Weights of a small image classifier: 10.7 epochs.
Rows from block 9, named by matrix and row number. Rows with one number belong to one attention dimension. Each number is 128 + 32 x the weight over its row's rms, rounded and kept within 0 to 255. All counts start at 0. Numbers have three digits each. After the name is the row's rms in percent of the matrix's.
# q: attention query (model.blocks.9.attn.q.weight, 320x320), inputs 160-319
# k: attention key (model.blocks.9.attn.k.weight, 320x320), inputs 160-319
q.165 097:137107137121102176125069216195090130151121186114171125135128160154164072179152103159111121081125137092152121128091118134126120104119064132118115202134112158084134134119131160150121134135183150135071147155109112097087131146144114133111121116048139078153119141150166128103185097150140142135117082077113137135124128090134196156116122113146150157108149184144126107152108136163103149137057152145118086149135156123141119169134088186100168161060144162146186100131148109169101181110118078
k.165 096:086159137163116120088176106115142096112165155158113079152179128158125165115170120083151149167129168150152174130102128177128088168112150131145131094106150104108149116108114172090114109096138079153131194146154137143117147077110151120119143131125101144153133136153093121207116075097088117171131148088146160164105143153140171081176085143099148121145150124104095086113066186101131110122125127124142138165140133083086108142201100169124119100177083096165152131136163081119155153122074162
q.166 101:037130099076144113137165067155112129111143116100096120086184125136115139142095108145089153031138053121101102172118163134161110065181079101091153180129069154128113152112168151091060144100135130110129162151067156188136172147084104164149111157143115055138121137086132117103123146119134084142128149133157096131067164129176126097087083104108127093112103140129171114168169139187145114146156094098157110117146112141226110132146106122135042136127111083136140133162114102134150093143149189
k.166 099:091119142109117166081131179123146127133134102126094134170077132112096179201098165119101104152082161150108139157098065168170097112114062094182090119126201088087126082114105105106140125113149117112133138108161132200107184071115158083145146117118126124119099124077150162148170104094148122093143115142114128163135163170160159107121156161104162132169099129126167126113117185130085121141148158114106149156084109114155155137134157098154094156147156115065139132158099131140156059056163133
q.167 103:113173093061140195185129070138135111141108085152114109131118159197144125144068073177137142164100078076175161189176116144111146126130127150067127128125124140091123139153117113062146148186164091160175163147171116073147126134089164155117119128092199116124172084103194150081112087110129121115125168159143115154114136159048125126126133108178136135170136170159104168179175094174150197161139125123156147102134096127167148156087105139131096051161157068134141119110162137135176138170148130
k.167 104:164081045172152126063112076119139138079123062152122114246092130173127101159105141156153110135104105152100140172093114117118138173169168156150134075116103148112118130096094119160226105111110149163163095142096081122150138139137114142118136128182173148086081111162123111143122114105168170077160125171141117160160118155138108126104127150131116110193124105109136156203155158099149074141122110146161085091116169114132065151093104072144096123108135134163080074158130141131144045143144092
q.168 101:084136124112193145091163137098098195132105150149111106147087121051160101115156105148149139104108206136101146117089168131087152151098096111096070139134134107123131200173136152140144147120145144131131162143139120094160098211124086144133088112094139090147171211114124128087212048091142116102121169158134086085114123162226150141145097085142106141143084129157120160115133142138111086157087093141141111045168211101189118126112150166091094107110051111153109140119117134071100169106115064
k.168 100:112107121129054075147135132120193099118113106129061121194068186139121152108168167124133185090156153076146117116079116104121168150105080133140109088138132177136109109135133079077124082164137184149079157165150089164176129101167125135091110089080100126123140203151172100201130107170047116132090080116139152114107154158133108190147114126109148122189174119120070059124061136110122144166091133131171104152126086126098071152107163142109160141130149080132135118151143084159137153108149105
q.169 099:190125113124120117160150190104122112133116145158109126131123144091089114147106174163110142171093106106060131134081143103121113148127099166163100117156120108106109168081169124107149091077141096153123127128162163080168112123132118131076094141056112116144156136109135128091162127065133148143114149099165192095073107161074181099167160125144146123164142147065130120093131085099151067131172185149108200123169141119141070153147079093114169112060092082154130120154147125152136078136160172
k.169 097:157106122126115142120118152104132153170125093121175134140142103134187132144151142140063108096133170089138112082096102158075132183122128051161184138148140090163071095139122142150160096096112113173119130138141103123124127134098121120147100060050120128111096144177152173071091080095127095139077129107189216136142140110064090103155130087066145168088077125129138136141123069145125106143127117133146157155150105093135154086139186136079121167147059136154033108081140151114118108148080129
q.170 097:118130118120085105130141144125135071135146147156178111102140129123162124188148129056155156080080131136147180138196136156114150177126113143205091089166086168102088115098154170126144136171145157154168140180125082175122092130140135133128119120097116169164179182132159172144201114104112132130125139142148124162166108126102058201079109131100095089115114161109143117065139158061166193103110112165083159200112115138090171103124096128175140207105156149111114210198114111121167116102084161
k.170 103:099106120066128148087138107069070167122095056149098158081143127061143142189165073112158080145089174121136158138204123137185149157109164170215102094157151131114117160113128117083142142133135095078150146170119106133110197101141110126135142179139149139134188088121146117185113159133155127175179182144104084118149129148120104160098076101155117115147145053173164094078107149097111125139147076136105132165129145148058168115132075198134172158149079164138121128101099169180123124140109186
q.171 107:170142119192163140107153129133137130116222165151159135083147115161132079162187162122127150118190130108171148135112127115146113152140147116158100145140152166164115085107187113070119034159112136115109155121119096153128132097079094183098115127108184146062108119107092137093124186078139157111139135160117128107086157113141110148095125135077142125155074061131115150120132108098131102128110126154134137087122167080184181113159180109107104141137116136126160143148140150113132092191078182
k.171 103:190116140121175181128121130116117124088211098123189187137107139116152107106120126151073097056185072097141137154157117175186147129154193211116085151174141150111134155097140106143139151137109096155080120109163164143195150084120142105119119126108121079178171191173174055119143086120192148101154123093128178158148094127169085122174115076104125126165144093156101132128132172143164121145144179080123174142118114151191145133164178152155123137092157096141104137117177120146105149108152140
q.172 098:195127132167179104142127186099117141140121161178182161103134118091133110112114139151165194078118155131119118185162127101093139099139160155121118106084052119146170146172129145134117134137072165171187139084137035079116116116075154160103127099135149135144138095108159143101083120151165129132101068162157145109096086181085175116139131197111084165157124062123149130131156110105156132155121165162146127145101143166145132131055062061151111150084186129199137120082120124124155136176123071
k.172 102:098130129098166092136068088096160095148147169144082173093114168100080105126100084099099133166113095086138118110171115082118092132062092150146144136116089087099094112131141099165135154077161149116139147096128122069134128226105135086110105164134157150093184162095136163140102047141126149143144151121123060109114174094126162101120156173091132160111118045124119163079121110114111102136113137172169140135150083151116093124128070123184119094114147109130112120112114172180108153187160137
q.173 110:175184147122117155144113161170093191174121102132096209101137114169112159179060124086104086075124062141154113131162129156099090101152137094191101117064125217116118134140174187080125116140122158153147128110133132182144142036126133089136131173096130097143101136109116113118119105157081152110138126131118115134108116129110125104153151157112243153173101147116102142161108151081164149122147116175152140131096137117126106117098151075156103176029139137137114177163188114111179112157129096
k.173 102:155132084077164126100094118106204127132093085122057080159100150149116151161113106126100147088140115115122145111060151231190106075139147069132140106190084105144111165122174153122118122078104124149175165089146139119159191140113138140148132130142154158129084154147160160143143085100130152140111130141099135128175170119131095145130133157186101158156111127116184099109081162167110108155181108129130142161148146145093180154105122101103100130120131144175140145142048123090154049187093161
q.174 099:098186131110076085107133134070115053201158140158118145181086181092107096166174149195125135099100149103121153149110176061126092142146137178173137136092121089110110110151167119116191117123147074104121105116109150110102089121170143197204042180140132128169090137103107077127120117119165133113169094129145124108159153114107113147104089075159148139116153122088115151116155172150099137149068087172113162121183161126140158144135190122120117089166142104071102113159147106122132104144125124
k.174 103:188143110137141059139139140120136112151137144121112148133096118072110161138082099205155127093050125105113120131122139135078088120166105100111118154158123128157115161093139072111131128164150116095110161140176144106184054173098092165130123178183177102092149095175143190091212176150093211178152104163155176159080113104156092116069147142096154168181170188120111100138075091118112130129184123156117124118175051097141133112103122147135188088147161102129096099135215145112150091134161110
q.175 108:099153137122130124138139193077132095119139046165160140102087137133156087084200140116171107096160082075153208096136165106105037136182151134160140144101063131065106160074141148157086143144134113107111192140135122144094156119130121137090181073092112123121141135080097097131113157156111184158121178151135101109067090179163123103184093154095111118104159145093106188098150153132159138106149140102104132161113136091143194147153126127142139155113194131181168102176157117130101084167148098
k.175 101:084122107096130152144112128131124153107135147147108161141155131203127144096162145179098138196103079125124099113099143131101131223127106157162089138115130100071101159140155149145164159102148063190069184143124183060156133165093165102106110133176120171183059134139130138093075139133115127148201120150121175121117150089162145077149083124107148143181120161088178104095073108118079106097154122071144173100138149090110102150137117132083115102122121115150131090090110097121130092084093113
q.176 093:164115194147128145125138043230036136112109014049058186168083137164127146126163148139069122127134192092126155122084098151096084122137166137111080191163149142136136092101116094097141174111160147146213090115109142142109152123159126142111115082114106139113227100099174115111160134101100190127103174207072113141101097147167133144101128175153112172113078164135154177050122162144166130120134140142155131135078095181149066108107159124146118122147146132108122127142111200159091122147089123
k.176 105:099102107131117090139094146164128096160102158150124123135085136116157092104141104154095144155104135149122097120117120093100105105121164127095142113065144112130110090127139104159087148143106109163149167128175118182128154126068158081095132085144115144126109130103156132086108116151051126144138123139124119060134079142184150055145167120110127081120121155177108161131093078130053127180125171109098084122169141164115183115153078098156157129166068103159118093169117178138125047155118152
q.177 092:128155108135143133089117081185112114130145073117163094142094116121124125094108138132052147143100149149144094103123164096120171123106123145138140065110160100102182105099094156126158112126114074095156119104127148084076144153188148145102166161174172112175120145107108144155155196122109066114164135137145137077135121084163126123087146120144160168144119110218066095150144080097124077121102176131145155136118152075116164119118158159133063110113151145153118175118162096142099113128117135
k.177 096:159124086129152105148132089160105137100174167147111077131187083119160167092134187154169104123113171168139075101115104171116152171131180156141129090159126120052118092062087146096141120135124144140181127093154129123124086127139105155146120137161080087151147118105105068123073132132169182179106177072138122107168115130151136138128111124195174147143126130106157122079155100154108132047069122112142132166148079155159101117120102161172161151154076086111137149118141113141099122090107145
q.178 102:150058078130124098100057128140117174116113118126141106113148135140084135138165124133131129101154128111139124123146106107118120108119133120129120094100179115138128128131128134127080134138088063130142133113135119150159138104121164124149153084191161100179151132066160077122137099114124113154088184040112165176131105099116148165138131120111149105145163129125128189077110127187117138121083210061162093115098154126113170095170155077122111158070094128114135137138148068132117123192082147
k.178 106:134094135129158077127148138136127142119155162180149144175149133141090122119099095113131154173085087099132079076129126167150173081125161129127095201091143158152079091118091129153115123101167143128167149172081097101129126147099198081124159159144119140093136126122160185106127146147098137139162114103113166115096137117195150158152165119147105112142154103078150107190140143111125159073067138167121078153150121138101167144143118111147094124158186157092161145141148129107129125162114189
q.179 096:111079087079198112157169130113135106171117144143140122148110127113154131079125146094123060124144110111127167092111108112154063141124128112187108179132136060104186156094095118088113118058166144130128121132122118140107161093092069125120147146116102143176213038169109161133108151155122105101111153119142195139120134124123119123114113087057107103157119104138135148183134150127159146149114153124122170164116160137115170105093120128162114105122131104136116146135092124195158114091134159
k.179 099:130169212102070151098133114132122115183105124134073169161183098127128130069129108126140130072091113132101096094157143199101116168145142130112098066142161116190127133150175134080162104143107147132127182102130142152172052124094129171154114132155132120106106143099143068113151168110148116157130192118129140119144168193113149139153128073168094153100173149177128139084148098133102178175120173124120090108111170105122080145166143108098108150095164094134139108132117147155155121043073157
q.180 108:146126076126144126136136124131141102127111098103115158146149146153155105129160117158107163134136129129176143114140122125115099164081174189162112138126115092172197051091120155118065118108142125144164151129115168080138069171147180112138218074092129080149086119143109088116110145083099133125098150126173142107093152100164131168199169190140154183107102111192105129178119124144114115094149143131080130144143146092150118158148130100134098135118126135150156087139157119100134100115112172
k.180 104:089109074131132109114149111169152100190094135090112153132151147091119174102116180117108099139148072097100166118166049162111132084132082148142158119162130126138054104119162060059094101083086147115142133086110119127179166183068097203081107119139140149074169132138140127125163135163148084103108124138114114130079112095195150124158099124130140122140124137147124113087117171136107082155126101089155146124192155151128152069122131189107143132165145160141112111088184117099146152164135112
q.181 108:074157102146127142089132187076098148098160158113081127154101047158103129082129120159137121138137178136168103104047108112108132181124093148129162132132088053123118123149113161165114155146110090130151123101093162192098129157157170107145118118068147170133117100114110134093165162154156132124170110099124149131119133166149124113063121098116144093123165170151145181153151076130168101121142048164120123151108175170129126127184107150131117074096163153084139134092074108152170076116141067
k.181 105:143119145088152117101168145025135076115105120072160070118155145145103214133103165131141186123089144154117153155197063220103211143126112126095158154104170164144073163132142100193140113103138128179122133101190167116106149143115132126145128101132125059087109176163123151157077079201124107136072146144128118171149110112109103155124153134141151069119129153085119040100105152113131094119102090113167140102141164136118063089138061138154104197108111107155093115098154093185107110182083132
q.182 097:176146134128111151110141138169112067106135111192132118113109160159115147148101154041139100147181100126077103117141133109181114176153042114141137093127121168091091134118149123074112147154137144128089134170163186144176151144160087166085062140205114124144166108166151133175107139105177158142194098172162151118098193160063082127133133114164127102146108164152049051105147098084103088085100090127128116116089088077185137143102161086114079106135090144118173158115095166135148176099123099
k.182 104:073139137091138142157130124113129162132060087144108039188121095150112095105182159163067167124147116149176180111111117117109159175124236103135205078069156191104137141170142209113105144129112086134073165136143049137041127101113118125118166168148123122126157144138103147147122113088122123132117125126113150062078113109095156125155114137132162090121106089101180156135061132121184112080097134122116184163138160139143143124086118056153111125138129123200129166120120162135141140160162118
q.183 102:092055143142177106159105040116153113157164128116151101159186124110072159115060115116072141096134115034103130196103190116115137137051116127176126130069098109135148105064129104128154126146133087104147123152132172148141147191157139093102105090138135129154110122158125134139157073147148124183111087208164152079051116122113064161096110121122199135078151149171124124093121103144091136087082121111171153134132129158144131145131149109178117106187153144115136127183108084126131111062118178
k.183 100:112161120063127112058086105121154090092105129093123121120122093166132071156145140138141119133165070123127168109096103185063113159075186141126179127153167142173141100121081121119156141141134139103115083120085101128122064172180116111103112104135165161068123148126095165178160160180145127203113169145140154106121148081147162160132085149195162176140164173117139183152150096138134106131129171069153115116148108161093153223115147152129171121155180132080140062094094183100115162107137134
q.184 100:134164071128163181159148102138202089139073121180159085155128173122098090149128152095157132107100160131114137153196116141139146122153123164175150162120134140164150126058176119086169119156106150085126088123095112126146172118078095158090134126130160185137094144059111104185168165088075115128106118041124110090151167114129123123125152136074080123131088153187110095075129107162152144130146080159110086164134112080166148115128179140119135139071183187157145127117104152107096151111089117
k.184 093:144124113141175084127149146117208154141125183159134137130150139124171132166155148114192089151102137182080157095103119143095124141121119142137144137153137046097124067109095121149175141132146148094162157103183109178140071148079122100106156146099115151082158126097125210162133156203143145158108200151162106141103029122148135123114110134095170201102173116082141100103119128158103172140103135168073092127072177101131136096079135138100115140148125099116071107132118089125113168160106128
q.185 099:117139050128069130063121120135085126117196129116163118104122110140131153140102185198120136148147087131121134069118112091166090084145156120070173151110132084082142151175133093140143118150105105117110118175115129166114176110121145193147121235146126024124060169085112126141093144146127133135134113109141108084143069102145115170086134131119150127155178121103126166118089138094126147157117141158136124138115172075133133110133132158189168146163144102152186129141125090121066125103145177
k.185 097:149197135063121149094123094063104110150147124084158115123146120089148164115124100163096092088129146103136117089096119151153151069102071108158134151092188121123093134166135142162112152053212078146115147153139109168137132112094161102056129174116115154121148094139085173086155092150129158146149145116106198164110136109133108115199107071091129066124147132065121136133102110123058099110135131062144111166095142156121091155121073139158117095144152113188128168095148137099126138121125163
q.186 104:132154082171123138093066111163155160128126080075172136148114136154115122107107118141137118164138131117107110151180078168125092127104087142110149179118214153152088107158168095122118110116107121100148106149063087122158151102103177094135140061186180190130147138141128116083101117126119135130113134171051127142147156183137147044160154126119067155082138189044136069112043157162164151113182122087153115134113142189100139140106138071065106136153117126156099091091140103143147123150153060
k.186 102:145081085137132070135146174164129162097132127159143165136132157134127151150078150160095135119157178146108094185137141101135052178104112179139151150100113164132146131116081080145094154131125075120132080127122123111113100138105188079135157154096107135113128105121116183141112132140138096107120074085178114123123083087097144101123149153088111135157142048135093146103110120147101112095140150125143095132131102166145168069138141160113109213078127141122149147123134208061154100122161186
q.187 109:200130115150081061134132172162076109116083130129138143095146148184139122108109111103072177104102056093128156124120131161172122158149155104130163140134133181128153141095102138102068067137104183145101126086111096100114098067114093107181125097157159085171103134081124144087142134189111135124127174176078092137108123129154108117142113104074201208130069104090103148197192085166118141165130135079128176108120138198089071160164116053113113160114115110115201095112150130149115095150102106
k.187 099:120115118133164123131167086168121158157069070196124127168150074067114119075143093088135114188129141159049128077150163140136120178089071105088168109139182116116162158056098209106109080096176139117132116094129109115145167126140161156128123140133107180178201119131146137071163192101154142177152121106119124155085126160102174122157105130173096116119127162170127139073137120167155131133173184215104099127155138101101143125063152128109119119168113150142173107171100166131118109048106161
q.188 098:110154090107110050179118103120092158113130108162144114146108149087081166133102171116134210072151094122106165078144169113152175122147077139110143095126129158041112103140124105128143105076164163117108107125065154114140171145158108078126131096192122166167110121160154187186073128122181134109128105139055085174169118134080118095120161104059129125119097117110134109145093121160135162141146123094123151107098135150154112087157095105122079131115131082104147183077095125148164137184146114
k.188 104:120124133117103208159109129079070136087149129161143149114138121175104110136103107167149096154145119125180131134116077159125174131147147139069112126168103102204150100111113123164150090174160175120148097118118131154072105108156104150140111142137116138147117109083124165178133154191125160138157162101097087104158126112083138063076155147138101094115190092106077180097164170087107102106169137116129072112148158123137125166111208135136100108124154145172193115102115181131120085074186153
q.189 096:140148071148134062116121142121123083121180183092129108132185088169114073165143049130093094134143123079184142132123135148107140166092121161139092077157064112123111140108119128175129150108122107126069114129106155146153074145170166146163147150078215115121126138065142147062124042152125169108093135112080100107139133095113100120164133092157122139069150129122094097164149088118146124085153101124116163119135157113196069125176064071102133061131091124139115169133113114104146175164124143
k.189 098:128120139089097118108147131143063082135168143086167118118113125029107075133149117119126171124094129129133107123056090130174176081074083190089163126106124109096179097134105150131156134161146138114150124179109151110103110142172094120169124109129089095172094163166092126147147115093129161130109162130137129176174122091112161129124090177135145130162078071147150138142200102148093088162115207101226159102134146110129037084100160154135173123095148148138122171134116110132140181125111123
q.190 096:167128152157076084107095109158159128146105194107151162134063136139071178139099164122124109135101146183140147132118197113184155068112086145160098102173159197197163109132196157117047114144102096117142116175131108040121115128132114112162208118139129187103152167116115136163134147104065178120093099080078110106178133164149104110141095139157114139150096116151131106110137135182121134101079143157134118144171184094119134082151121144081110111132068113118120133135123152155129171133178112
k.190 098:209137125156136161175111164136175157148142127164194139121151126094150135099175125115161134112175134123114136139165124112181082174142135180123132109068117082153127129144131108131147138141133111143117088109082110132135162105125072119180170183180180131150189118120093164103171207080176158118110083178220163182194121124135100132100158148118108100139122087165136175138142143067156141157167163210132204162076140113112081076064163136186133105176149121147129128080140128149146151184163113
q.191 094:135120089203123076185071111075123088143146164176084134150115138126070125156160127116150147133139185090156164075134081077069134108112129148120161065098101138137103177135126062094132174100158153168108185118139153087184115131082178091155167102146149116150093113149110139109095177151097131114140141158135117101119107119089149127081115176151098081125101134127101142068159128131133125099178169143092144126123140105144096145107050085120158143085207110103188137113141112126141117187139131
k.191 107:084137113161125169159129128168129155105138084117107106188095130130060125141143165127154147114131168101074239116069151090142131105117103095106090076096199165152124122236137118130154127171075158082099121111058090123109119120159101125146221114178153114150136173136152130152105109092100142101148165110107086163102135124117128096160148109098107084145156096161151151108098129091128109100179184055101141067128127114084145169149089131123121120086143108159127081154136127124191149148113162
q.192 092:193112159109133039218139116142132102133115152125129131164103128121141175080154097121140101184129142146141071120114165165126155147175165197148175114216098107113149047134170104226119147107140090098135106124117125157096123093094134102158135093149119125131117095144176170133142121099088134150092084183157093161179101136080095123105119138094060097123152092106120110148168128063214082103154196084083168091106155124158101112078138143090078144139122107130114074106187107130152122154086137
k.192 092:140147112135134059172045187153147139079128112154163125080131152093110104140109136084154123124086128117083117144152112128122182138095109114122111142116124106105135133125135131140089124148072146155196169151185199140142095077183144171103182142113132178130119103091158160130128131158086133091119099140132118086125161163142101175116146063127193142129134075090158152096102130142121149103170195158110131088127058147116213119078133108156162146100135155130113116138180088164127082126118106
q.193 096:153119130203090113123095114163181163124098086116160161090063100153062117104165099142190099079161044154109131133109115123102172118121134159131136152141151155143104142149118099110166144208184140116099171118102142101058146061100134118068098146194078137162121157157114158088092171133131179092132100118115162088102101134128193098151112116105132080071152088169104095140134149121067110106120073080146147137121105130207074115143189135155087105107178090097165117107118158143144178119118177
k.193 101:119089166137132113158145167114084130147094105099153191169096131145124136162150191099157153129069089174142108107126095206165082102190156125108124175113145138107058155125109110126129128121128100106138177126120080122120118096146108159162143111188143142128124115118099197103106127127102155160138040121194180112131111157164170092062129130180104096125137114153128095151163160156116158182108115109151184084052126111140150105224138140134192156136074113145105136152129065154145148128144039
q.194 101:176125153089105108138105132161140107155180127168092150094151128126172127070132158091210107128128108142096108118104107136107085133073129147135067145152094109114149147162174124152141132049114124114099150163134101148149121109087138148130092114191105100124144059126181158079097144092120110112180180079171135170112071106107117134114153086116120133077115148141110111134120084121134144108094141144117133110155120148181164101116066125148157060127161109147107092164148219130143101110149124
k.194 097:097154146152172096157137112100145115123118106109134147196100097115154103094146114124118126121095132170158127172099128115119172151151126145164176141090083153122096056129079170073126137131156146141100193118114122098156142104097099105117166163155165119138154144133123164153059104157127054103105123092138117123149130139113129130078144150074146128150164134086122083074142110171199194170176166122115143110124137077145067114096155143197116197164113121038134216153161138173130126107102157
q.195 093:118139183121113093038156114144069147137125124143140112139102125067131106100188087161178108140134163110113133137146122108152148126162173088102149118104122102163069137134134131120182116123078170118138097108118082137149181133186224137112072176172158165124114158091123144118170107140116066169128104103133138154130107069102131093135130180109128129149109162107017144102073121091088138122134171147155089111156175140154094136107169132144097113091115157164112057136160071128158202067121152
k.195 089:089131097130150135126122078101139087097187124060093220156138135128130123131125103101120094146082151081135165154156142158121153146136187177144145177107146104095197138094148158099138117124161138107154083153156160131102111155140123141107101139144125155146126129132115157142164155103112071163149200099142134144136163159211138153143100164136142177114166149126135164151085147153124171092120099155176091125103150109044143082174125102097203196146114145169182180138133161148175145150185053
q.196 091:171114174109200121085071185112135117125023085143134084125156120124123089084157148163188125083140103156134147124082128118128094133113123153162098217089134152107180114161144115129156197107135142084056100129175117188089139128086144117167094097198066123124131156100111140112103111138069141145145177159193141210186191168089143135125111141140118160118097084190144138090156149131113119138068101120178143138068144080116173115083190127143119110090114111101117146110141114122143104114126160
k.196 090:114123145071128077152049103098116124106149141101119173136091100149119172100106107049127134109086088182142122107095143164150106142150141082117113150104138140079142120163164168137152131092110159166117173162105078146124168099099097084180103093128135053135115189109109091134084122115096127153090110085134114105166178097102110153111116129160110146126133158096104094093121108188102158094106116120165203138156084123094150136132159125161090144095128123131103149113161110146176097155109166
q.197 095:136138128189132117119121128170190136150144120129177117128119091121123148095139129150161087105119191148154185116169074129194059141091096131154159148130211084112117153100152148191142143055127148115148115142165175106107057142176119116112131106051084113133097056102146120126134132101135089137102111081172093138156120126151099083148140106103136121120186095124124114106158190093103093151125125111159123081181165198145205182092121113115200132151097133124085182124110123087092084136133077
k.197 091:090141134125109180141098128112081160131092150145099120111178153112164104193162156131139173126156162176143168221177090103138145180144131130102112115141142122090125139121146148149156145118082094154083126087187139082150112143132155103129071079131160105168122169076139101137182090103161137134150064191112082137066138087106112170170087144122184168078136102135043085206083153136092138127138118169088110113147147101182142129110119151109122085145138155167070131045089084084134128160123155
q.198 091:093109097155123122139157083117116121182109112066147117106095112120110095148094109105079107081167153139095160123132107169099127099060112146153152167142098140119173185114084201074141107163081121131098157141115129152188156157158067158123146133149161146144138113188119202161125152166166082136169106140115158068111194146155110089064113126158114046118198111078164065114133198121139162087116108124152144157054133099070155107160101182161153147172128126121113081102130064144151142159099125
k.198 096:096073144181136129143156148141081073126165129069110186117138155145150104086109177117187165077201058173180121182111137148110125115084117174138132191143111175120147129150166190131153170087125162129094109091099083144123088168147073129151138149127162127181071112096098134142083141140125140141170140123104134127117158142123119123135171104162153088119122148174133133133123042170118177148129107173151108148109134078165057140160151128110093100118141064140165120153114177127136111109158137
q.199 093:140101100166118067100144129087166134103151092131129129153098079169139102120100111158157146140133151089127135136160084141086148135119058187080137149116186103187176107156125101166077164086132115093139174094147138177114062104120186110097117119096139120118131098085131087130165127180136136082138144125207156146108070112166092079118134092028116117128168109144171108078128161086115146151135144145147130149081056094133127116082147101139120071076102113126171150108128128127123081177134086
k.199 093:102154183125113162095104069143092130157100104154152124101150147093114135137185160107167145160163171071179149067187135129139149148141118075181132119144170119046145095196129133125115148108153171108159151135071124141208094134144162135114126138192135064101098105167145098122145110136158108096098130131102040110130160120120138108127185168089180117133131155141133125122182144120055097140172195134186093106066147108106135053062149161172159132096138165151128105130107097141128133149141158
q.200 102:133118180160132139086082037139146109147112120120150166132163107129131118148082048126157148118153140170142080138139186143073180104105146086103140089131130145091046060075165157079139118077197105102131122155114163116154112128096146110073102132114123160199112102127123165118049146129167086151184105094090083119183133097129119095104093146109144112129138139077063056206184151139060162138086096117101173103162150153124135134138109138128130132134144140136103148157089105142135121127168130
k.200 099:137117125138149137069141148153180153113204179167115136115099085130153189118087183106158142180132100123152129150124182202126100122115130110118147133077083144168094159101115144124118162126098094149102129126175079139134126134129116147151186130159205127082093130100170156128146121085154121106123146144136069151119122124103095145148181114081124135074115116172119157102167133139092121120155130132121116121125181184152067136100070166122127138053169136128092146134079097132067096185107126
q.201 097:147091112135114130139118127090090126180125109164127174163141073155132124138082148130162159123136127145062138111116123098150180109071068121128128118192148078134106083107145111150082082153153158084108080142062149098109131159079142101096095136134146121156187138134139137158136165153094108172123138117136183086133101113072172141102163101120125151134134150148106173095116102182129140150146100197070198172160119124170147109138095142153084150120135071101088126086161072092074042046078146
k.201 102:158140082059179079107176129143116132075166186180139159156140172099137110083157122099173167152117103210103127076133112086159156131159108094111205083118098109139150081099138104158155150115076147142137146070201070176160067105141136160118141138132132076095083113164156130100158093093136137126123146144155169147084149136155168165168165120144156172139131104127170112127108161127139152130135125112083140113105174090184144139130149157172121094162098118157173137134159071152112108114109110
q.202 105:097196108118146086184070094104148103125142165091125120160065154168123110178104116123081155180143167108155147123112154153158184125110074115110083140145076119112059167107114167121097087130181093096173113071113137152166054128111095128192136155112160150137166081119140151130147163148098154157114153170057127099176185118161123117132130159115139144107182130075164135200115136143190152135111125159186129120064114136090119143168114090122116153148067135170141129136112119116214102144107141
k.202 099:126137172150108126109103092135150129142138108106181068116113157133138103123090143141131132116171147137109164172090114088115144124128148081142064182081134089168116199117106111116083146156169155087185057095103146120134176129149157083109132192133073103138099118112144082173111118182107162119165186135078121125135146195149072130175079112160091168184110148148128162126134067139118086129099170119116110134102100127154114123174106132165146155116098092144152159168126140106125075116121172
q.203 089:171122113117190126087136142151052158147122181165120142067119120141127119127112058162136120142114130202086165086129093134163125087149110146088155130143148107126132131096143076157136085185098117114187121165070143145099115184098159146149087120057036137111122097122139063067141132118107174141125138134093129152112092075108148134196121154201147162169109111230097153125102071126122113188117142112127116108132106106133174120152170115148163171136129136101093069127094104092197142099179130
k.203 098:126149163090117118100181129099109153123084169083123144173177070090116103110073129126071123138061105101079136102185068096129165179163036151126137115148131081159169102156175096145155094099121122151143157125102091075069188136117085137136135110127132115072123155094161158151199047118122127122160106116151156147128191059142127146139095156077102144103119122112186158114088156128179085118157144102172136096114212107109088075134144082136114098170111130143155136091167128116114193138151149
q.204 086:100141146127117136133119159121125140159101110175113105095155136142087150140132090068184096120175113122144139133189155203170140141129128149140125156115030094156130162094139104112053116134114136116127090141102125137101137126137165125118111159124149114095104133123074144136133117124185115070087070118053126093158131098147118106130146188145119092083111089183138079147116179150080153168125139190150171065142139151133198105172163181139111110186111207116124105131112146125119151160162145
k.204 089:101124125114089180078148106115147097154094126155115124094055184106066136135121107094156104120130128154082196183172075091061115143154164118171131124149086126143130125127198145139179097116121161217186085116164118079119132087153110079121095132144122115113143155150120146204157089157114097108059143150136107069175139136104099113112145120101125078134133223090160179107141124107098105091138122153197090099155159084155150134117098141151120148179122166091108155160106152088127187172167064
q.205 098:157098099183109084142078196143127157113134158124109120099133127153146103123139110138170131088135131132074163107143133217114164139164123130144127127097064084086114101112130070090071125135123088137174163128080117112143157126123087114088122109159181118171149176093103102108096139085100114081134129144107091122187156184128152125162091136140154050128130109177125122071085130166083149118092126139140155130123153094089136126107110136127126057124161146132139111167144180139159094112061189
k.205 104:121077161141064143131158129103092124076137109161089146155087128150123172073166086107115092130163147204093133135104096122107094203156155135177159120147118164144119143176127132177157192156102162157081194173118093138135151184151164156165154171147117118094150093120172164079139119095073146141102131094153121104104130136100137166075144145130140137163061140127121165092163131148211096115066140108088093129151176126183123104040116167176112115144119116078109139129112123073105196161052110
q.206 092:137126126137104098164104067146100138120067124091178108133104145207145097173160176123115156163155116094076176131145158090122187119161169105145175084155093089152081088143128103177116139111091113103121086205135134141082108095147151144076113126166133146139165104118101149138166164090079084146103141149172165141127067183105192138149143149138148093159185129147076162098135117106155101148152106110125121117081150141074154155086123180156167127074103135143101147127113141131097082114138168
k.206 096:133136154109110134128128100136172148163111098135180094124113083141087120129165191132170159084109181162080163122136138151130134142133178157101132158081176110134109096171143059105099112107163113095183185121112154184086134111121117109055127108161133076131081130189129138111136168093125154125104192120125078140123094192158122124116141144162083088118153150174151152110127143102143178135128176130200111049056101206127132128072169145148117108126113152104144149137155134112165064127135092
q.207 101:094093217092132085111116120122115170109156139106136165183121104132135198119140152139088167108106166119089140167173144109146178089183137116212131091092144143095157110171154105119139119139132141010083179086166114098132183125167164114217135140137123146150128150115130117155141134145096101122106123161141072129192071061108097122143084158094154135133154111097156091175121154159126179129158098183150154048077149112121122136102087134165109165205140150061129108159158106115138130091150144
k.207 108:119124100123145089161132119154113161168187177135077159115201123145149143102141097115150097158156162101140164096156113083146108079162165118089102129162098070156120138141163100134134151135114104103121094155151124135159077123112114182111085156135129111092180149127090184147133116148104144097130129187116131169132140114199168081144127109103149161086144187162138133097160099112156107089046153129115147098160151127121082126131104100123069092115135035101119145157185150118112093122092093